Weights of a small self-supervised image encoder: soap at rate 0.0017.
Rows from block 9, named by matrix and row number. Rows with one number belong to one neuron. Each number is 128 + 32 x the weight over its row's rms, rounded and kept within 0 to 255. All counts start at 0. Numbers have three digits each. After the name is the row's rms in percent of the matrix's.
# u: gMLP up (value half) (model.blocks.9.mixer.u.weight, 384x192), inputs 0-191
# v: gMLP up (gate half) (model.blocks.9.mixer.v.weight, 384x192), inputs 0-191
# out: gMLP down (model.blocks.9.mixer.out.weight, 192x384, transposed), outputs 0-191
u.198 114:080156100108195170105132124149117117136107131125123135187076107160124125147165201110137178143092172110126119104137143076115133170152098109214151155120144119161094152154139164089167124085117208135102168099129221119092118128109171120085119119162126141121132138098047086166128120137194136183087090174094161137100062100149109092124133204134130162101118165115164172130188105115146150150081139118100147091104223076123119124216111114109136143069111108121074183138154109116098178097140102118123134106074162130160101126120123120093113109121119117108092120152095111149133158145097141150
v.198 109:115159132150125205080150124093144160164140096111174117145073147094092157101115100165155196134122188131093072117133073122149143163144123079148146096111131148162105105075134112095129144126161138116105130057214157131121119099113110085047087089105166112125094127170101058093116139128160121181114088145099102122090147149146141132126139093154098145098198070075185117103113151113125071167106112153120120151128139130149126144165129097098065161105149116095052126157131146100139190123131129176111117110137191120141141164144064109170110139137062131148173120140169172158194066113144142096
out.198 105:129149130177160192123103048133085146102139077145157110091120159101101128105113159094148169190159131193095088100088077107093160148142110084149136101098160156144127123114085114158144117088136119110129102117154107204193062092124097135096127122113140116095089111107088103145148118109130174071134127149162118130044192099078164081132061147135133117114135104099097142163158113166135098128134072134171153110123142143137123192194059129082118128089106162138150117047163128131133117139115130109160135160112132217168128174109109096071089155111161175166118149102099106154145114108146180092
u.199 104:126142132139111079125146132109192126095141174171142169147128094063121185139058102095116158084116101092128113155127106125101157132174155164166116118187151141113168095158141108146161052110157110125147157095048130130057127100187135151149106098118117127103138083152074115132123169128131130114110117105153146121160143110126126131072119072132131120126123172144132060098154134162119143136126062116082157126108165137168099108140097189145196130126118081128067131174089137199160129168105114106136105110051120120162107109125156151053140136127177131210168132188111097158101110040146073144
v.199 103:129099107152132174111106090092139106148070162159130095178130127092155045094157145162114102204129146112173105095105128156170105162155098104166125141119124116146109147074167163158158155140142062108079109140155106163102103172173135084076146153101135071161181090141110110144140095125165199091187127135141143142151111107177155141171121142136178154089136139158120190183106151126099079114118109110128137119190078113125136205112076139063160091132097094133174044136094182122078134133101133142130117138151116131149081139105102171077084071145147121124137194158088137093114175108151123119
out.199 106:126144153144133159135161157118148099075116160132088106092110148135161146112147133121175121077078137137066094105166076082149116112178085127187137121149123157145102117121163113072116210117163090136102107071134123109128184193120073078138105134147120106183189126043100158109107061091123134126112136097123140088133108115170161125129149080090145133130162110155124113130154128117128087100073114132165058058145148096143108129137127083096077106164114158144195151104113155108113077076126069109112138105179149132097112045108085113125162172120117126102116184066162187101131120165120141183
u.200 110:129097132186165123173182175110150155105153168119084117167109093149165202043101126132154171133132053136166174095172153154154155191156141122148113112155129087114141150138100174089142131134157118109117137111182050144166124130104194174155145177146164104151194165139116124169114147124085103130153143126154102123127149059160099123106106153088116125128119119111128105112124112114068174132132134119129143123096137144093152124118166158069145088078062121165120093145172069098093128147106052193110047106097128063105143155094106125152168137137145131121173127166169098132098101167142189139
v.200 102:134163131149138090093115104131154115109074149102091161166132163122169180117123198181183091175123201105172110163105164145126114156166128112124121128105184140105126164139083122120101114150082153161156149077134081150126158110120167097108128144178073158102139159157148146105106139117124120124161145142198130164126124118062134143092132112144136098087134139134141084087143188134063094101088073070206153116169104180166166148132085106192166164121193177126170148115158122107125130109128077103101084144049039149117147063090075175100143107138135159109110109118112144145093141131112153120
out.200 095:107107152161111138160158103132155171139106105115164143089095158137161095130142145085178164078110200131116139096133167177166137105115121101110093151087164110132103164110163114221087063107126092122186122112121143132144176120131052148099150148097069094159157091077129151090136140138182165116074113164113212136140145193151140118120130105129108090142100144157105105126145204104142118143149160160095150128165104138139124144132126047154170151129123151129137149108116153154155152073160135035130192116155121109159166161156189109103109102139103059137123133101053125159083189161162159125
u.201 088:065184104122102200094125051080095193113121107157127148134132194139165140150157103096133152134081123101177150087129179145153124133143145132103137121172059167152105086091119169176163124171129099164135152181075149156183185110198156121116138149085106152115170152135108128155109106182163171092107205116122179147174117089164131104130139128140144122081163119123108115127077126164128116163137092165108154076160074122112117134139136110143125113109181202137097148123157105139123076142131131148173113107147149195086116112095113148095123120064057121142113143176088129136192077130120140169
v.201 103:105120200104120092108105114122091138131121112151164119133118113168181108095134095124159102132100098170151188115110163124105140156112157132160124125054119202103108140073125198156140109141170133119078108184162111126135137115094117078123141166119146114105154144183160115214093122090114110103100128136172101099148140104103109114133097173121172103091167092174165102107068145107117091160126180057104108169136104186142127150131133132156124094149060118181141186086200165164045122151118142109131133110112124162184103171148148159087145140146129090082062167102118075144155102066127070129
out.201 094:130108109090152109141139143117151113152084082114126134113121144132158114156069098137124197113108135113161087127136129146086151082069167079221119066105129144154133187142140123149127154139108190167113165108148159078088083141088145096133109066146131176172115083124141180066108114120069179092127085088117090082051049182065118101102163141110096118132065142127134175117132132110144160127119113079141107159107160114169103074101122118168114130166181094110076125079160151118147188125132149143159122184142135104134100098151074098185127140142189147111141130116140168154098165154128107088
u.202 096:163093177114144117156136098138099094142153124127163096125104125160113124138104134149166112098095140197154109147179102169157115134136091069153172131141117102084127056144171119097134116172178101132120142180143116191088126120117142169192164100110219213141129210102162128094215129079081151114120109067185134129169129164120119156113160040151139149072138125176141161186143134148106096074180194131151108092153165097136093134130187132115142159125138145111102143162110106126093115153131080146114146141121098105136099159180131134135141156070115103128097197107121108134126143093141089115
v.202 092:077111117153121066124124117093095155118100121113131132091168106129180137116135122105170110126104238125148159133095095185097130156102112161115088209106057118173160172121090111134166151101168188138084159134183071100159100150145112153191153137181121103136160163073092118123146130133142115133114200133109124195149097089144177110096117135132083138134146114168117162158114149149097073182119156124149118125147115069146139136152130115141154150168121055123127175210118115118075137139078133181157187105162131071136144128095122138154113111199154120119128146153143124115171131086205128096
out.202 099:095134167127099131072120129142088141157149154114125109096108177127128109143133168126135129160113120054154130144110123170106157189103180101142109092132107142168107179113095108131101122101161170052143105112147144083110085140161144119028129149133117148172107080109074068127113144151164147128138127194077098087131102156058145105109150154094137056169156204109127152112130125061139180171157102061159140115145167127116133126137068113143138115130144070088119093046170126095081179046073125120100159116161148134153113090137165179146129137145141096138111138172106147151115086178124106144
u.204 096:159100149105107078131091155144138184158078163136111162149112068109141146072107159088093120084116125126179157101094172255078168146156103139092142088129155147166118105120100135101156153090131119176150154102084147072124122164112155099133134111161131113118120211174135123059143102174169097158213158139131181102131067128142129132197121082127183090132126137111131149070083091143158112151117073135157165156141097127118130118186165107126110094156148167129147177161080086140176081156155152138077127097102136138149164150128153131118092128137091106084064143133114145119115171106129138159
v.204 099:122122132107103152090077153135145108185129107142120157149125113160181139129171134130160117083090082088151123119117125139115093141120149149128113167156106154078129148124115164111186162062134150139133103180112143124154098132146141206109159089159114093122129102175136080122106115086091141128116146097048163099073118028144159114189139052087100170118129170148135142129079155119158073128110124134126129144130160127079097075185119185076116059146151118067124129127156103116058120081137102123113107120113138092036172168164155131158068151144076170154123188117118134113154171098072111151
out.204 095:118127097119133162138141126095136113106141147129139137076150177089157171153156122094141143142198100088115116143088148048106120147179149105125166120130112162116161137123134086133147158067092156121187099126111156184122172137132149119113047185135174165123148151140044112110064152106086147181112105135135135192134156123107128126125129132147145049065122128131135124172137184170177089119155160109130091083110134127184092141108122123151155136099107134128122093151238105144175108175122159124196139182147102127113080150145171117107101154095059093098116069166078129108156087168121162090
u.206 103:158166123099118138122135142105066118118129125140191110145163140137144108188151100098125128113145182087141155107116122168116161160138137068084126085102083151092128131122098185109125125077135107111106119084138115066078100115105091174139188149036105194177135057186148158122142161091091163131125125105172119065161185147121133051124133159137136119122088109113118101154161115108136174150183127144134166081109096127161142156101117130102126136153138122166176095089101150073083138133117109117124153113155169147054093095137162070156132158090179159099192134183176119108157139059103148186
v.206 104:142085097119167119191145145141165103127131113102191186121119094182112064129134099144117091128128120106142154120117102189133146142160148172123136080108062112153117140098136129135191109112097197040133156096123106117133107111149051191113173074130105135166086113097078129128156180106088088163189076137131150141140170137145080137088044135127124122061142120115083092130078192118125191167122146175143131122122082103116109113123123143101195138183059101095079162098129097131087085099147148094094109156129127122097152120123138146161146200146103151115119166137094101114121148115162101162
out.206 095:101091075119130131088179115099100175152112111095163141103150085131121193070107153165110171139182157123123165168136100155167150089188135115128096093136160098110174161189119190092152134103120132171155128048183102119101153092120141081112115123116079118101149197144074150104107170137149110141099083162121126103102188121121123116134218092090088131083093146105158115129099144130116078184081144093141113128136075161165107144154182117065146162128139158074126136107134149121119159099134161169179101189149121185129179125136113166152159132131156103171163176114088122123156142135116070189
u.207 113:153115104131093196113081120125218160198094125113107156102131165135090164163041128182090102185176127081078171148089132103110144144128131110120183129150134122135129138136138089185091219109145131123104153107129149102108145127140110057079117115111094115129200131133120114141077157091112074114119116084097201163116121143153167115154140095114107197117053144151130133112124162139097120063119141100198131137146148114120153127135149098149110137103156105088108119150128098153059095145162196155150102138112158135151143179123057120129107155134133152125120073077132157181163152107136084165
v.207 106:089114116118101086141169146083154165151095182108126218155165145158175138122124084113112116131096108139051148092099165073172138140058144168152129117100073141106145131095079109109095110077104087170166057181137172117080154141134156121125104118157169091188128135137086152070121119118083148126120086166125183173090124148086137155072081086148153147160117146077088133110115066162179153156132111160110130084143102190176127171092135136161134115143167097134119124167095145190121083130097108118136090158161097087084100135142149076124183134149146186141113106155086095140123164110120126160
out.207 107:112134145074132099104151136139168121121077156158157129068117156069155124099114127115128100146096138126164116130131128148163097182136100120148158118112163150066174081128148123072131099143121128161222149167131132107092081088136103149137176189107160062136106149139079104116113112166108163099109151128117111159108153153069120150098194083164162121072091119146096177172081081137093075146096197130079123161147153145138122166110099102097112150139153059135125096202110161071176157178151108062115143127145167126171116179071141144118130095188087129108119120114162099163174098155080119091
u.208 101:136064175165112118154137085141102161166164175119112119114176149102176125131116136090153111136116114109222173147138097139094168085087114166137118136132182132153097149146135138123111106094122106130094160145159102153143082198088158082117153077151062100129167108168105141094089138117115152115179132125189166156141151135127118155130128143093219105093195126132175108159168184097167095166103081105089109094148107129071090071175080100156142156174107145178102106141157086194159144150068159127086188123139122105151144165097155125161122181098163097089096111126118148163165179113148136128
v.208 094:114114132157087178091157139101098182112123089103097139145162162195126149120112197144129144129116138144087168161067180127130092161147073092146128115082108165162164105115160143142119146155142143106145108149170131115125117092166112045092123163121086084148054155115125031100183150115166162145122126173166113139139092154137113168091139111159163140138084098120137153077161125086159110155064136111117095153144126149199136061064088176146115116145108087150117133119155135121118182121164255124094172100149101104089129123096118109137179096139156087093105117159115119150127167134089116130
out.208 094:115162107092133138138144159163100075155142132084142140087135147212147134179136103122168095133143164155116102162132069135126059171167161155130135137186121093081137124168108050172168170116103156110075146134173161109097159151119065141130118182159180148159106152136137072150185167133192103126112099113106170173129108141110152061111112142182116123156174079111143160081069148127100075131152150113143115080140149151171175163099193122118129118145116089123126115147123098093148069115146123142151101118055128146160126129177158126152145128139158163120197125145196098109054071155140107136
u.209 096:059130141179110133029087139153094087114171086127148195153127099162081102145102111166123156114131108168108109200141113089161067130144149077095103112159152143164121056176104155113127166143137072139128117173072153112075106160104159092115154099116129122106112129173086153109092134192113080145180158151150146166152056152131177118122129152116090142118129136123188172098191146073161149152093119169157123128124133153109108059161166115083157167142105105107130140118184157117091093121132138049167079116100149166136138094176106155126088142135102139149153082100118094113150157161140089154
v.209 099:145108148095110192083176084167112129147079111126127163098106174126116090100130141136126126119106061084133121146192170107151149083162139154148106126128167122120177120129120206163099140142101107086125124149152105123158097091095132164145061152148113103125086113141182126062207179171120103167143112079186133125172098092091041165130078094144105124105105146088134115109120109145117114104129143123123124054171132046173193165141112104085111134134078195172107135109169099163093172116110175153183138099146117084124112083137060131088147159158116154129144143160104122137133127136170147081
out.209 093:129136100086177147180113136134115102107176173153117194132160109092114149145135039116141125227165149106103107102113149139158138146136102156168110169066123117096148200110086119088169146119142140146168103113083135109184171175107132154116049188162116049130077147150170124179132135116174098159139170143114110107114129136135106149119107054117207139087103119167147111070176102129124095152201145139059135160149145098119168153134089129153060129105094125120137094132113083173107139078115157125095176095111124089082134103107171156120161112164116111121139160174154133122122090134116148117
u.210 103:118107152120117161159128129144090131130123146106113151079154109088134183090113155098122089115128082166129163139160186116098126089175174117225094148130145149122085050145077107169056114138138206141165095160092053144102089106189041112140149137155091089127164125111133139105111124149123117178163161108141106151154076161188092159108120110113109148056117136082148161130115107166115157096103111158077121142106140155151092134132144150121136135140152189139126074127157120100095135106145137131117093079133090130126094076122125148098136110084113054174125150066034153151099143185140154152
v.210 101:145101163164113117163138116139117134103061096172110083101117136155169116147120104136088146200058138154150072136087074104122036165140157148129136127085081182137121147147132107165161129123141123137131146125178181108125114095112164106085104116126100106122107055063125134087146126159124119153102195089036146174122176123153117140069115125099146113139142146138120164071135098105119104196050097127095158088125144113128195119074125142099204156127072138115126184146144094093082165093127139079131160113146151133160143134135114183114164118161132207100155090153127117129102152136089168112
out.210 090:093142192104085160114092088108144101114126114166119163148167134138119134084079070083124146152102190105088125073148091062192106140122173131117125089134141155135188188125063079109155158181132131086121146104165105130125156212043173150087086094105066079126185138126118108159151168110141159067138150189103115150138109114122073125136130137157129124206137126173098081142111119110116106138086187086160139118113090155146137133124162117099175126142093113121138127092103075141073115124118150134162142144098101096148102174171149151201123125117137141064106108109125126159111074137093106105
u.211 101:144186110167104112143109194097149144150170152127169094125116084142164085100157147076180135162129173128149186069048103091123159179072101088142163215154068170166119142083078100105096150112138133140103130116138115071146116163107101120187169076088156106084110135141146072163111146120120095143128163145127148120153159128160147190094125144092180108113113093133150156112124122093140149134114127140164138125127120195194131112076087109097079144134140154116157119110126143132122159112157157109048136137157105123141097117082105143109115144040095110177191164171124150125106105111149163051
v.211 102:121140079086144098122162062156143157133133146152131088099200170139151131123137086126031160166129106108077114078132133186128084128117105197117149114157112094094174084137130117191136153110145087151165162110115126102112110050123146117105156177222142102183147112158118093154134155120162113122124177131131105098140071140122090115143148117123140113105108095138123109087170123113134138084111115152149062118120116146083188130130076145160135149118162095114078110096116147120104095103096202154126103138159171165178117221164174079187120159159121158141088112143160079137059099149102118149
out.211 099:076096120158105129157135077140138106112111156129115172142167079080188153137124120171138129095112167153092194069140169204120154110073124151108065146167191086139162120131144119148174116147117104180122190075107091103141138116159115119134145108079119085139181109094161096163151115116121166098130124085150125118107086190158132169105110056045079119062150111102166120153126139155169082106140133112180157143093120110105089161131135167134129167155161083099145127122172084153154088071124115077180126154160126037138114113091113074161130154164093126125125114105175151156149166110122090126
u.212 102:167119109129142105134140144104083160162062086123038234168176097187146140174155141170087123100066152177070149120117124129144157145114179198139128147129148110104131118117103118108111093146160115106162109088089164133105106123185125132105153134143121165089137149104068069110078095108108130123127126133111171159111174128147110141110055096165113140139100088134108093124122146136117150090048144133148138126169113155141131086146120166104094102098116147139088101050125117150147160178071184145080128098120092079165154138149147114130167181100209155157124098150122123146098113144195072151
v.212 106:169093071101127120116135074146090101073163130053142085106049072113134127143130155146102115124113126157066168119119148135131090104132092114182146118121071164151119164162139158149095103101085150125171121073127142101185096109095143173188182134188058104127133097137097162192114173127132132144064129203123104115101175123148166152091170130105136085114143149156131153171133195143153151124157141091190131122138165098096166150123107103139175100087092191154132129134138095065076079178114160182147187163133107112135134134143128127190125123153173125171076133103131104156117101126117146124
out.212 105:150059096134085160080146115229211087141140112135057109123120111131127134122136149071148078095120089166161137094131108116138132088136085078135133107122124143143146118134117115137139053139187111145159123140109080144171150170128076162069124148115136084144078043095115145159151117095123121150104105118125105090162053156159068102161138156162141123097118149115168080094104125147103137132134094164091088061148104152174099124100097077123136153128101134113141085152111126142108130176176144095075150147118151098141163134175095163132142098209128106020118141139121145160165093117139161157
u.213 101:186119119105103172137123159100126176095193131064113182100125109097162162141126087144148093142173105166116164138206132105124189130140141116113108111090096136101105122114118116139164115113100255152089089144122129121072120091146107121132163123154114192115130131170145133155146123156129145115093128104110144158136045187113096117177117153111090118089169092179104114143084145144084153104130134166155190133163189130119158144125088096134084150131118156082120101174128128111107186063116164128219124109130126169103156178145192063164095131141132170098157114113130128093129117107184105155
v.213 091:117157137095106163124138109118083155136147148148169069132121124130069134151119143104162117064176114104044110118122163149130127099129097101100105106127108161154071078162136125167114087211138164151131116134072157103071118144119134190058099130168132095130087148105169163097152124133123174143152104158154104095144118138118135109054184170102136162116158148116169096130099128117125137117143107050114130137097127144082186175126144160106076163155162152098107193115080158098152131079167140102071094081084129098142088153128157085111099171128173097153060142144176154070196180122153099112
out.213 103:154082150163155112160151078150104114159071104204132133146182120152102036119147109076127129069166167126130137120077170100108132099167140141128156190154160180090108167131094158077136128152147102159132157186154088107121116105130153158152087166078184088119158095079074135088122175118200220110143172117108079125124116123138193133131076139110189124150140115143146175126157108088162139193110172103129095146120131138128088143137152130114124129146117118167138156091108105165142064117103104122091103148142171129119146101120070135192139114115129089150093212090110114141129133141145192110
u.214 098:122132148170106104187168092167158064134165108163097144138154152100099133143085150110129101140169168117104127097104105146097125107165080095086131094129121127097147105103117066147110120099079160111161119171124137144152104151123116109143130141099174100103111134159128100183061045167142093134120131112132144128030096136110123184192098122120094059213090125212144127092184133083157136123076069145171133158180151106169099179154105099147101113112141112069109155124117140081092189056203139135107165103105147137151115110193115140164109133160126114142095127171132111139095123101125102117
v.214 105:109040109105177125193174103164154107142089140110133153150116170090117169109140138078141141098171107144134147136142103105163119098123146095063127181116168091143110142129116096146143086086070119127090190089105093117120096108140117140110136167082122081198166092102066086143102092113094154155198117111133196158078171146114109147127181081168128125132158127183083101127126055131104107154127119071149124169102119112126093034151170128156111130119183089107128097177154156146113207190126152114131153113097127156135148150086104134144108086113179124136102107112096150061110139117116167160
out.214 106:089112119134132125097181162109126114103087172115099101121099137103179115101134104167142185139148054193134122133080126088125088125086125135142146109144083153120133115141108108091139142168175142142184134133116132172082204127118110100088117162199141162078163133131117153146092144077129178143159153073128143149136133033123097080120142149113110123102099155092142121131091085107140073130150142133103112103117128122130130183146194116202103096179104094111170135089168157193157069149099200125133132117131114145184088136103088136115114200099147076114182178031131121148132144115161124176
u.215 097:174124087129089099124105141144152107151111193109186159136092183080085142120090173124044122170155102147142136123160094075153108092091172161053084139145124120140102109111084158143131103142130082172103117186123106137133143150097142137179149103143108107132120087139155146106130154155081074111156134129121161047165212197131187125105118164106083163084136206097133097098131099108161130188101146111144177136082153133116145091121151112130118159139156171155127126091172081141101106127127157192084126132111030101139106122092171177106145096103174153169143120170084105115125123129119096123
v.215 091:162155112115115116127188135096120050077183125150136097096105159120104138137132058162095075129097148148098115137170183079088144047107119140125160107076079167107187096139190153140148156134140135124125172141152145091103138141176164158081140113134119112158132100156149121148137117124086158134049110100078140164223129159060117105172109127165166167115115105124164109101131120134081110061129105100137140163135153098104215174097132102146097094110161142142155072135177087121093147160124097148148103150072094086153090177137146119105117061143087121147152173132140082084114153125140088134
out.215 092:172156186104211151121057105107080145135124123145110077120152062155149122124100042210148170107082125135068114122120115107121155097162124133184156081075077162142150124170113144061077151138159114084179169130144147155132144129121090118112149090109116179073174199148099113156156119081149145091119095175139143181142122102156116122211151116178100064111092150169161086149123095143110109146124122110119088084136095118137117148123178136111151077151150149111084108106123140086155095137135123122087111118118124111103122084116092129134101149113093085079102074114141108152148092207146152124
u.216 102:149164156198083139144085161138119071153113134150212156163134115208156153131137133156147102162094183121148102184120127129134124137157168159146110103102129161106163168134192138105117091133103092085160111086125119168098145106099154118161123151096160088083082089147099112072072152136141155113137152126087146137079150124120166182072096132157085135097101133116076211084108096185095079177116114095110129100160103094155124077124129082161150091155188171113085135135142084180071113134197174106147108147094138127174146096138078138125072135179144121107111118103102184157153109146135141097
v.216 097:115157108147117113162133138167063174143128150154066133114104145155190100087132107112163148086128148052147066170166107077112167151146117145165105110169122100111159128150140154109162163190153118096091096170125140161102111109102170155165145125094099090121092095096101140149096132124047118084122127125139208116156129174158193152141098178169084189155159117133070134104148140076081114150188206122100166106148125136198094173136158104172133160138110106170131168202141148131103091167120198041146113121126150142125142113141156140134122097094067097147124112126135081130140120126123126148
out.216 096:102129127100130128121105128091120142128107156142095124117142224115120145094073127145127151118139133110156094093178153104148090145069114077128168115130126090107127092107098132064146161083147135129070115157065074162118068115123172141091092132139062128080171133084087132155152128142150084140083134107150109138116126170084182145075197104103155090113176103115142150116097138097112167116154195136159066104151137129158168129113151146125085110151136095092102125111133162102091148086109040138088164138181159144125148154084175144117128039140097108119135092096170182163116226143144079106
u.217 092:090129126073099129170141108106074184100141144156095131147086189190170081089139132106151134114098145132187080159174153122156117116127043124123077127109157123124155154145096147153146117123131190101118121150103097098127141143117113148084089162094140112125143129101090103123070077139114109106130154138187139061108120142100135154103186110115148107102125107121182075104088128154150152172147106120143109113132161157137126111164133078167155124138086136134165159173109120145199084103166163176095084124104113147145174125118083207079075158122062122124153116080131120000132108109097153156
v.217 095:130088112158116119205166154112152163108163129098143097145115169160099153185122146096165154165107102111116150068153150172101152116097152163069090094126153178080149140176084135121061110168097200121090106147103125160098138125101112164113157089081189145111100097141099201100097153127115071115143118148131133101093125118128163090101131121108099113111144112107116159133094178096138125130133094219129169112047161143102177153208149127102126075129145094115141126097086127126134152087133114207084163123131096128189130063154152087154111159134099094127058139095138112146122067116174092106
out.217 094:082133143138152156120112121114153124146109090185062086113165120073184140168085129118103188096099141131122110109092128134152119161114098114183061061142177156138156155128054101168104093134193064200173103165154103124120120091167091130150129085150107130161174079159126111135142155178153122144150100128110138131204138170121119139101059089130121151110120123079115151187160075159087184152139112136121129096144131093164145084131107180095122126124161117173105121076114139131177096181136093101151130140140109137124140112111111077159067192184180125102118074112148148126137101164179126187
u.218 110:127135081152123075102094113159096098137191137149180189153078095116149183151125079105130139138126128160102119124099094151062123111149110182100101081121148164151096146128160113144060140115155092091146030094129101127086144138131153133133187175096101139124176091154167130066148131144052104116101074154152113099167069101103142181157139141069127109107166126118163076155084128134145149174106154179175080151109111120169127138198104149108056124066184141148132128145116134150106148067084102100096136105151133100157192093098111158138120161143094172141137116086131093149161125131179129127
v.218 097:206115134105086130121148106087078161164087097132183135077105191159150107175125154117148091110181051119118158132055125098157100085129114110117058102192105105098097117137137091139083106102095089075099139145143128190133111145122165192178124159055167109108107103079169120092140152124172186094132118107121176174121147146105084152072192091107083150103151080132082139108154131124155087170113189106172109113175134186124116114138176118076145098162120149140136115152118107175133145160137113123122117169139136105132118114072114143121142185143154147131131157107179166155108099097180130166
out.218 103:156105167122118188130160143164123130201168149080063128140098136141111117128109126137181088147157121141164161111147137151109078139152116153143104082100129102068208131160080137125171108194145099168071139122158146127171100170105120128097093130105141134184121117159090118098091165184166129145128125105135166170117203135093137134084126173090125096085072080061089152137097120096115139124200086153158163093185119135105126113135141147114143089081133166120086142153195130130135141104133091133126139135122123202108086155113094108136194085148171098153144180155135169187056174153134082128
u.220 093:161132175127095085152154076154055124179072114167138101099101093139170130121141108086111125114090153118166141135120203097145098151198095092094151111082104105170120150173101166124148136125109141099073132108135180103149196114084155107105095111133143133173135138113078099097087130125151097092151124102116059182150135119145136090119136123149114112116142045180136151147096093180159151062211154117090115148157136091085095155147086124171081153146163120171100093141046092134119077121133135176107161124111133168123114182100175153120101098131161156117143126142121138179146200081175121157
v.220 104:172118173122083123136099120110108160187123128128081132148125131132073107168095104103151162070116122165144178126130120150143144121156123161135132094151107099141090135065076095097177164117098126118074099160156120119133136157088102119098083134138118126103107142105167163162096141043189114093091168095096152109160145157136158076099138148150142129210171136143130109125138107205172184071149133106167071091219129099155133183111105137050086144178143107092134086100084122098095101156158163134198122119133112121141115193164150184124126132134129125125076167134125169067101089075142108121
out.220 104:065146107127127115134112148111154138128193119151155140140194112140053163138160076129136098138136091152136101134115091111128127087164120093177187106151141115091099158129140120103091143123157134110130137170151039159155137170203129085120146092153120119168147149205127052124161178129164148135110115148113117095140162082138148153113133104155162090139073132140128121096117137119123198178073147150100178156107158139141210167097128156102139155169095107110142156188143181088144116105199158192101167100108111127114139084223112180104116166143119116100122152094091148181134084088092146144
u.221 101:150099099086113134102121106180098129105134103096112155134147108103134135075090152158120136154170183085106228077147132092074162153145073160107121153116086076156167182126089118137096136114180139134067137123167076133083105144117129151142134138089092158116159095123221160122151132141069146093142098138122135132117118140095150151170087101056146117139151087096095132154126152053119080095086106100151155173096070081029119141137152100128146107144139119144108095065112107121140159144122074156146071157115209146094116157168148123116178140089072142121152133131129087157147162150079125127
v.221 095:156151133086124113158177131059111145115089099135104131121109166084116079110113137112122114092097170110173118149190144132086143177174139127125094143154174135170122089129090160156146161156104105104134095100122172100176133144163120145127094078143129085120132138109164104135139176156110121111090114148102163132131153160131092134208202051126114158160082136189102114141116083102164163110113091084145106118144116088141156149130120165157164115151114093186079153132074151116142099136138189171052073106133234150147109208133126146132154081123123067156096154113032122169104147141130154147
out.221 097:107102158100135041169140132108091141167093164160142128129103132090113100160161110155094124119092092146144181136150144197114112094163169147137148107113163063119172119133143108120203123121044134168134118130167159156148106095095098125111131136090149145139121178167151209163144081084141164138111104122096148163116132108085076139127079103104127175145116102124171159099148145129109163127170180110175111112090162084164133179146143129115106166130145137123130159071172076162138107045096154063086097174174069106166137137143145093162181116128119128132044139117145114070162106085182115160
u.223 096:105132113084147112112092133107117124129134120128150132083119172133122066089063081086149146101086240110171137069130112112160087143105112124174117169055136101121115132146107190211138116087135221144120144125122100110164162135134135135140157139103146091090133127176156167174100124106145088084111136150161123172116121144109097102134146141146168125106144129082134143054188084174147144128150209119160061114152140117123152153126150116086120091105156150145133120118144108134111099079051118125090141163113076095113141130110132082109115129086143195094077104152177098085039118164107113122
v.223 096:137162134121085127196128157156123140131134134160086151103143154161110077163123127106159177091066222164113157132071184110068101101151066179141092070127135083157115149094154136083104162161107176142131153120117167114105139157114144138154150111131116101121076160104123127113114165085155129166105175151148131137159098109103135121162126124167132150126123155095164115147162156128101060070141116066083130133195082130120109185143111103140083152124171133118146089187098101145125112061176189103108076173063135111087131154155153153127084133142208157125148148130180206140149168120128139175
out.223 091:128151133111116128140125094122070141091161119116141160162128114127063128168120163141149126102173092115098149123144147094092184105142088098095106110130212132148093049145145107132125145142132158144164074114166081167138130147144148084118132192125121125180178083079105074141167119091116183163175123099186156102146158097117162130090076128160066109140141206185118147164094119165045070068140101169135166111133087104098149099152131156142151189123094118149138130096094150159165135153200062165131107108157144153127158151097131125147141087141131050139132129115136116152166081064164111134
u.224 103:166184138133168120119159096137152099130108188170189132124109119118054063119055141108052100186166134125141149144123109153111191132132148105038191103139164122101141083128116117110114165118192107158142179134157078110168130122164130077139138126104152151175135091171143182146130170163117150112074150108125169100164114111133120120089154170117143104183150132116139071185164146080117146144104111116100099192121096150203168135128101118163154135109144115111136126159090174123092162135167101100095124142091098103133114077103102132090156148151128097142139148151077051147074102160101197099
v.224 097:210113144175104134108152121141155121116150098196097114113126095167148149121099135143154158192097130110108158105136128147133086133129035126112107197125117164136143108099098152144170112072130091083125090149107097174110116136125086146077109125101101141125173149101171085096178237132160107094104111162115106159171112085120122108133155088154107156129154153140176081174119155107133099040052098100094080143146162125173065142114077194126133140165122079094095181154164116116143120146095139196101116136120124067112088122201122146141105112139129075119155147151103111128119153151171114140
out.224 094:095076133156098114112132154111151120182103122110139124159148124184080145075113135140140082105091160110109119096127101081132162117073131108156099202150149132157096062124145103099129116123105085103117129130110156084082138145143068151132151165108088153169105077110122105077150127132103093115114129129181116151139102135117145093148102085135118124088101159205069085142141137165135118092072182140146102105137110136059050145088113090093134098108122113173153125151113117151145071117077139170150176170176178189140127149107116134125062190116121165155138082078099143146078247143074103128
u.225 110:089117149145121116140103120062150119115119117144131143132176131106123156073130163142124119078111218149122176126114147071139137116176105207112180115118157105110114180108128091183185145099154089114126096157160106138095099140125102118177132136145129117151119089137163168154144103166110151101211119104143120192133103192129096084177111128144118135109098155111158146101139075136145083083170153123139107100108079173045201124078190091155134108131097111156125072088139145099140145128161117133168073128106173195158120138093101142172090075123139149142181104151128112186045172127128174119
v.225 104:112192084151125119169062148107182128107118121128177157106136158066095162168121093188093095139124158094188176140127158126139130130136169140136157145123143147112132161152112092127121194089119119137138085140178128132114129119137120114153110178129162075059212094141161136162124099123182198158169150021175110111114063183132091109132117143180101144165117099085138124087185087132082098061158151087103100111126153178119125165126164100152120133108126108116143127142115083170126125133108137117177089140106126121139083124112074078162117095161111103088067165124090142117093089157113189131
out.225 107:128138132134134106110161162111089167093131149143136146133152089172108075161092049124048151151099120163127131119181145059162114096144101143053078106136109109079135102106131168134153154092151110142164149119149161136170133124123108146122144188118120099144115127161148116122099133161095152137143113205198116145098103178146125199127116087057114145135128137119123113070177140178091127118134179116095116190117134122136170146164128112074162157120100128200172200137110126125142134112051153125163194150161176121049104176140126160130150125137084118141190181159083092116171143166162109156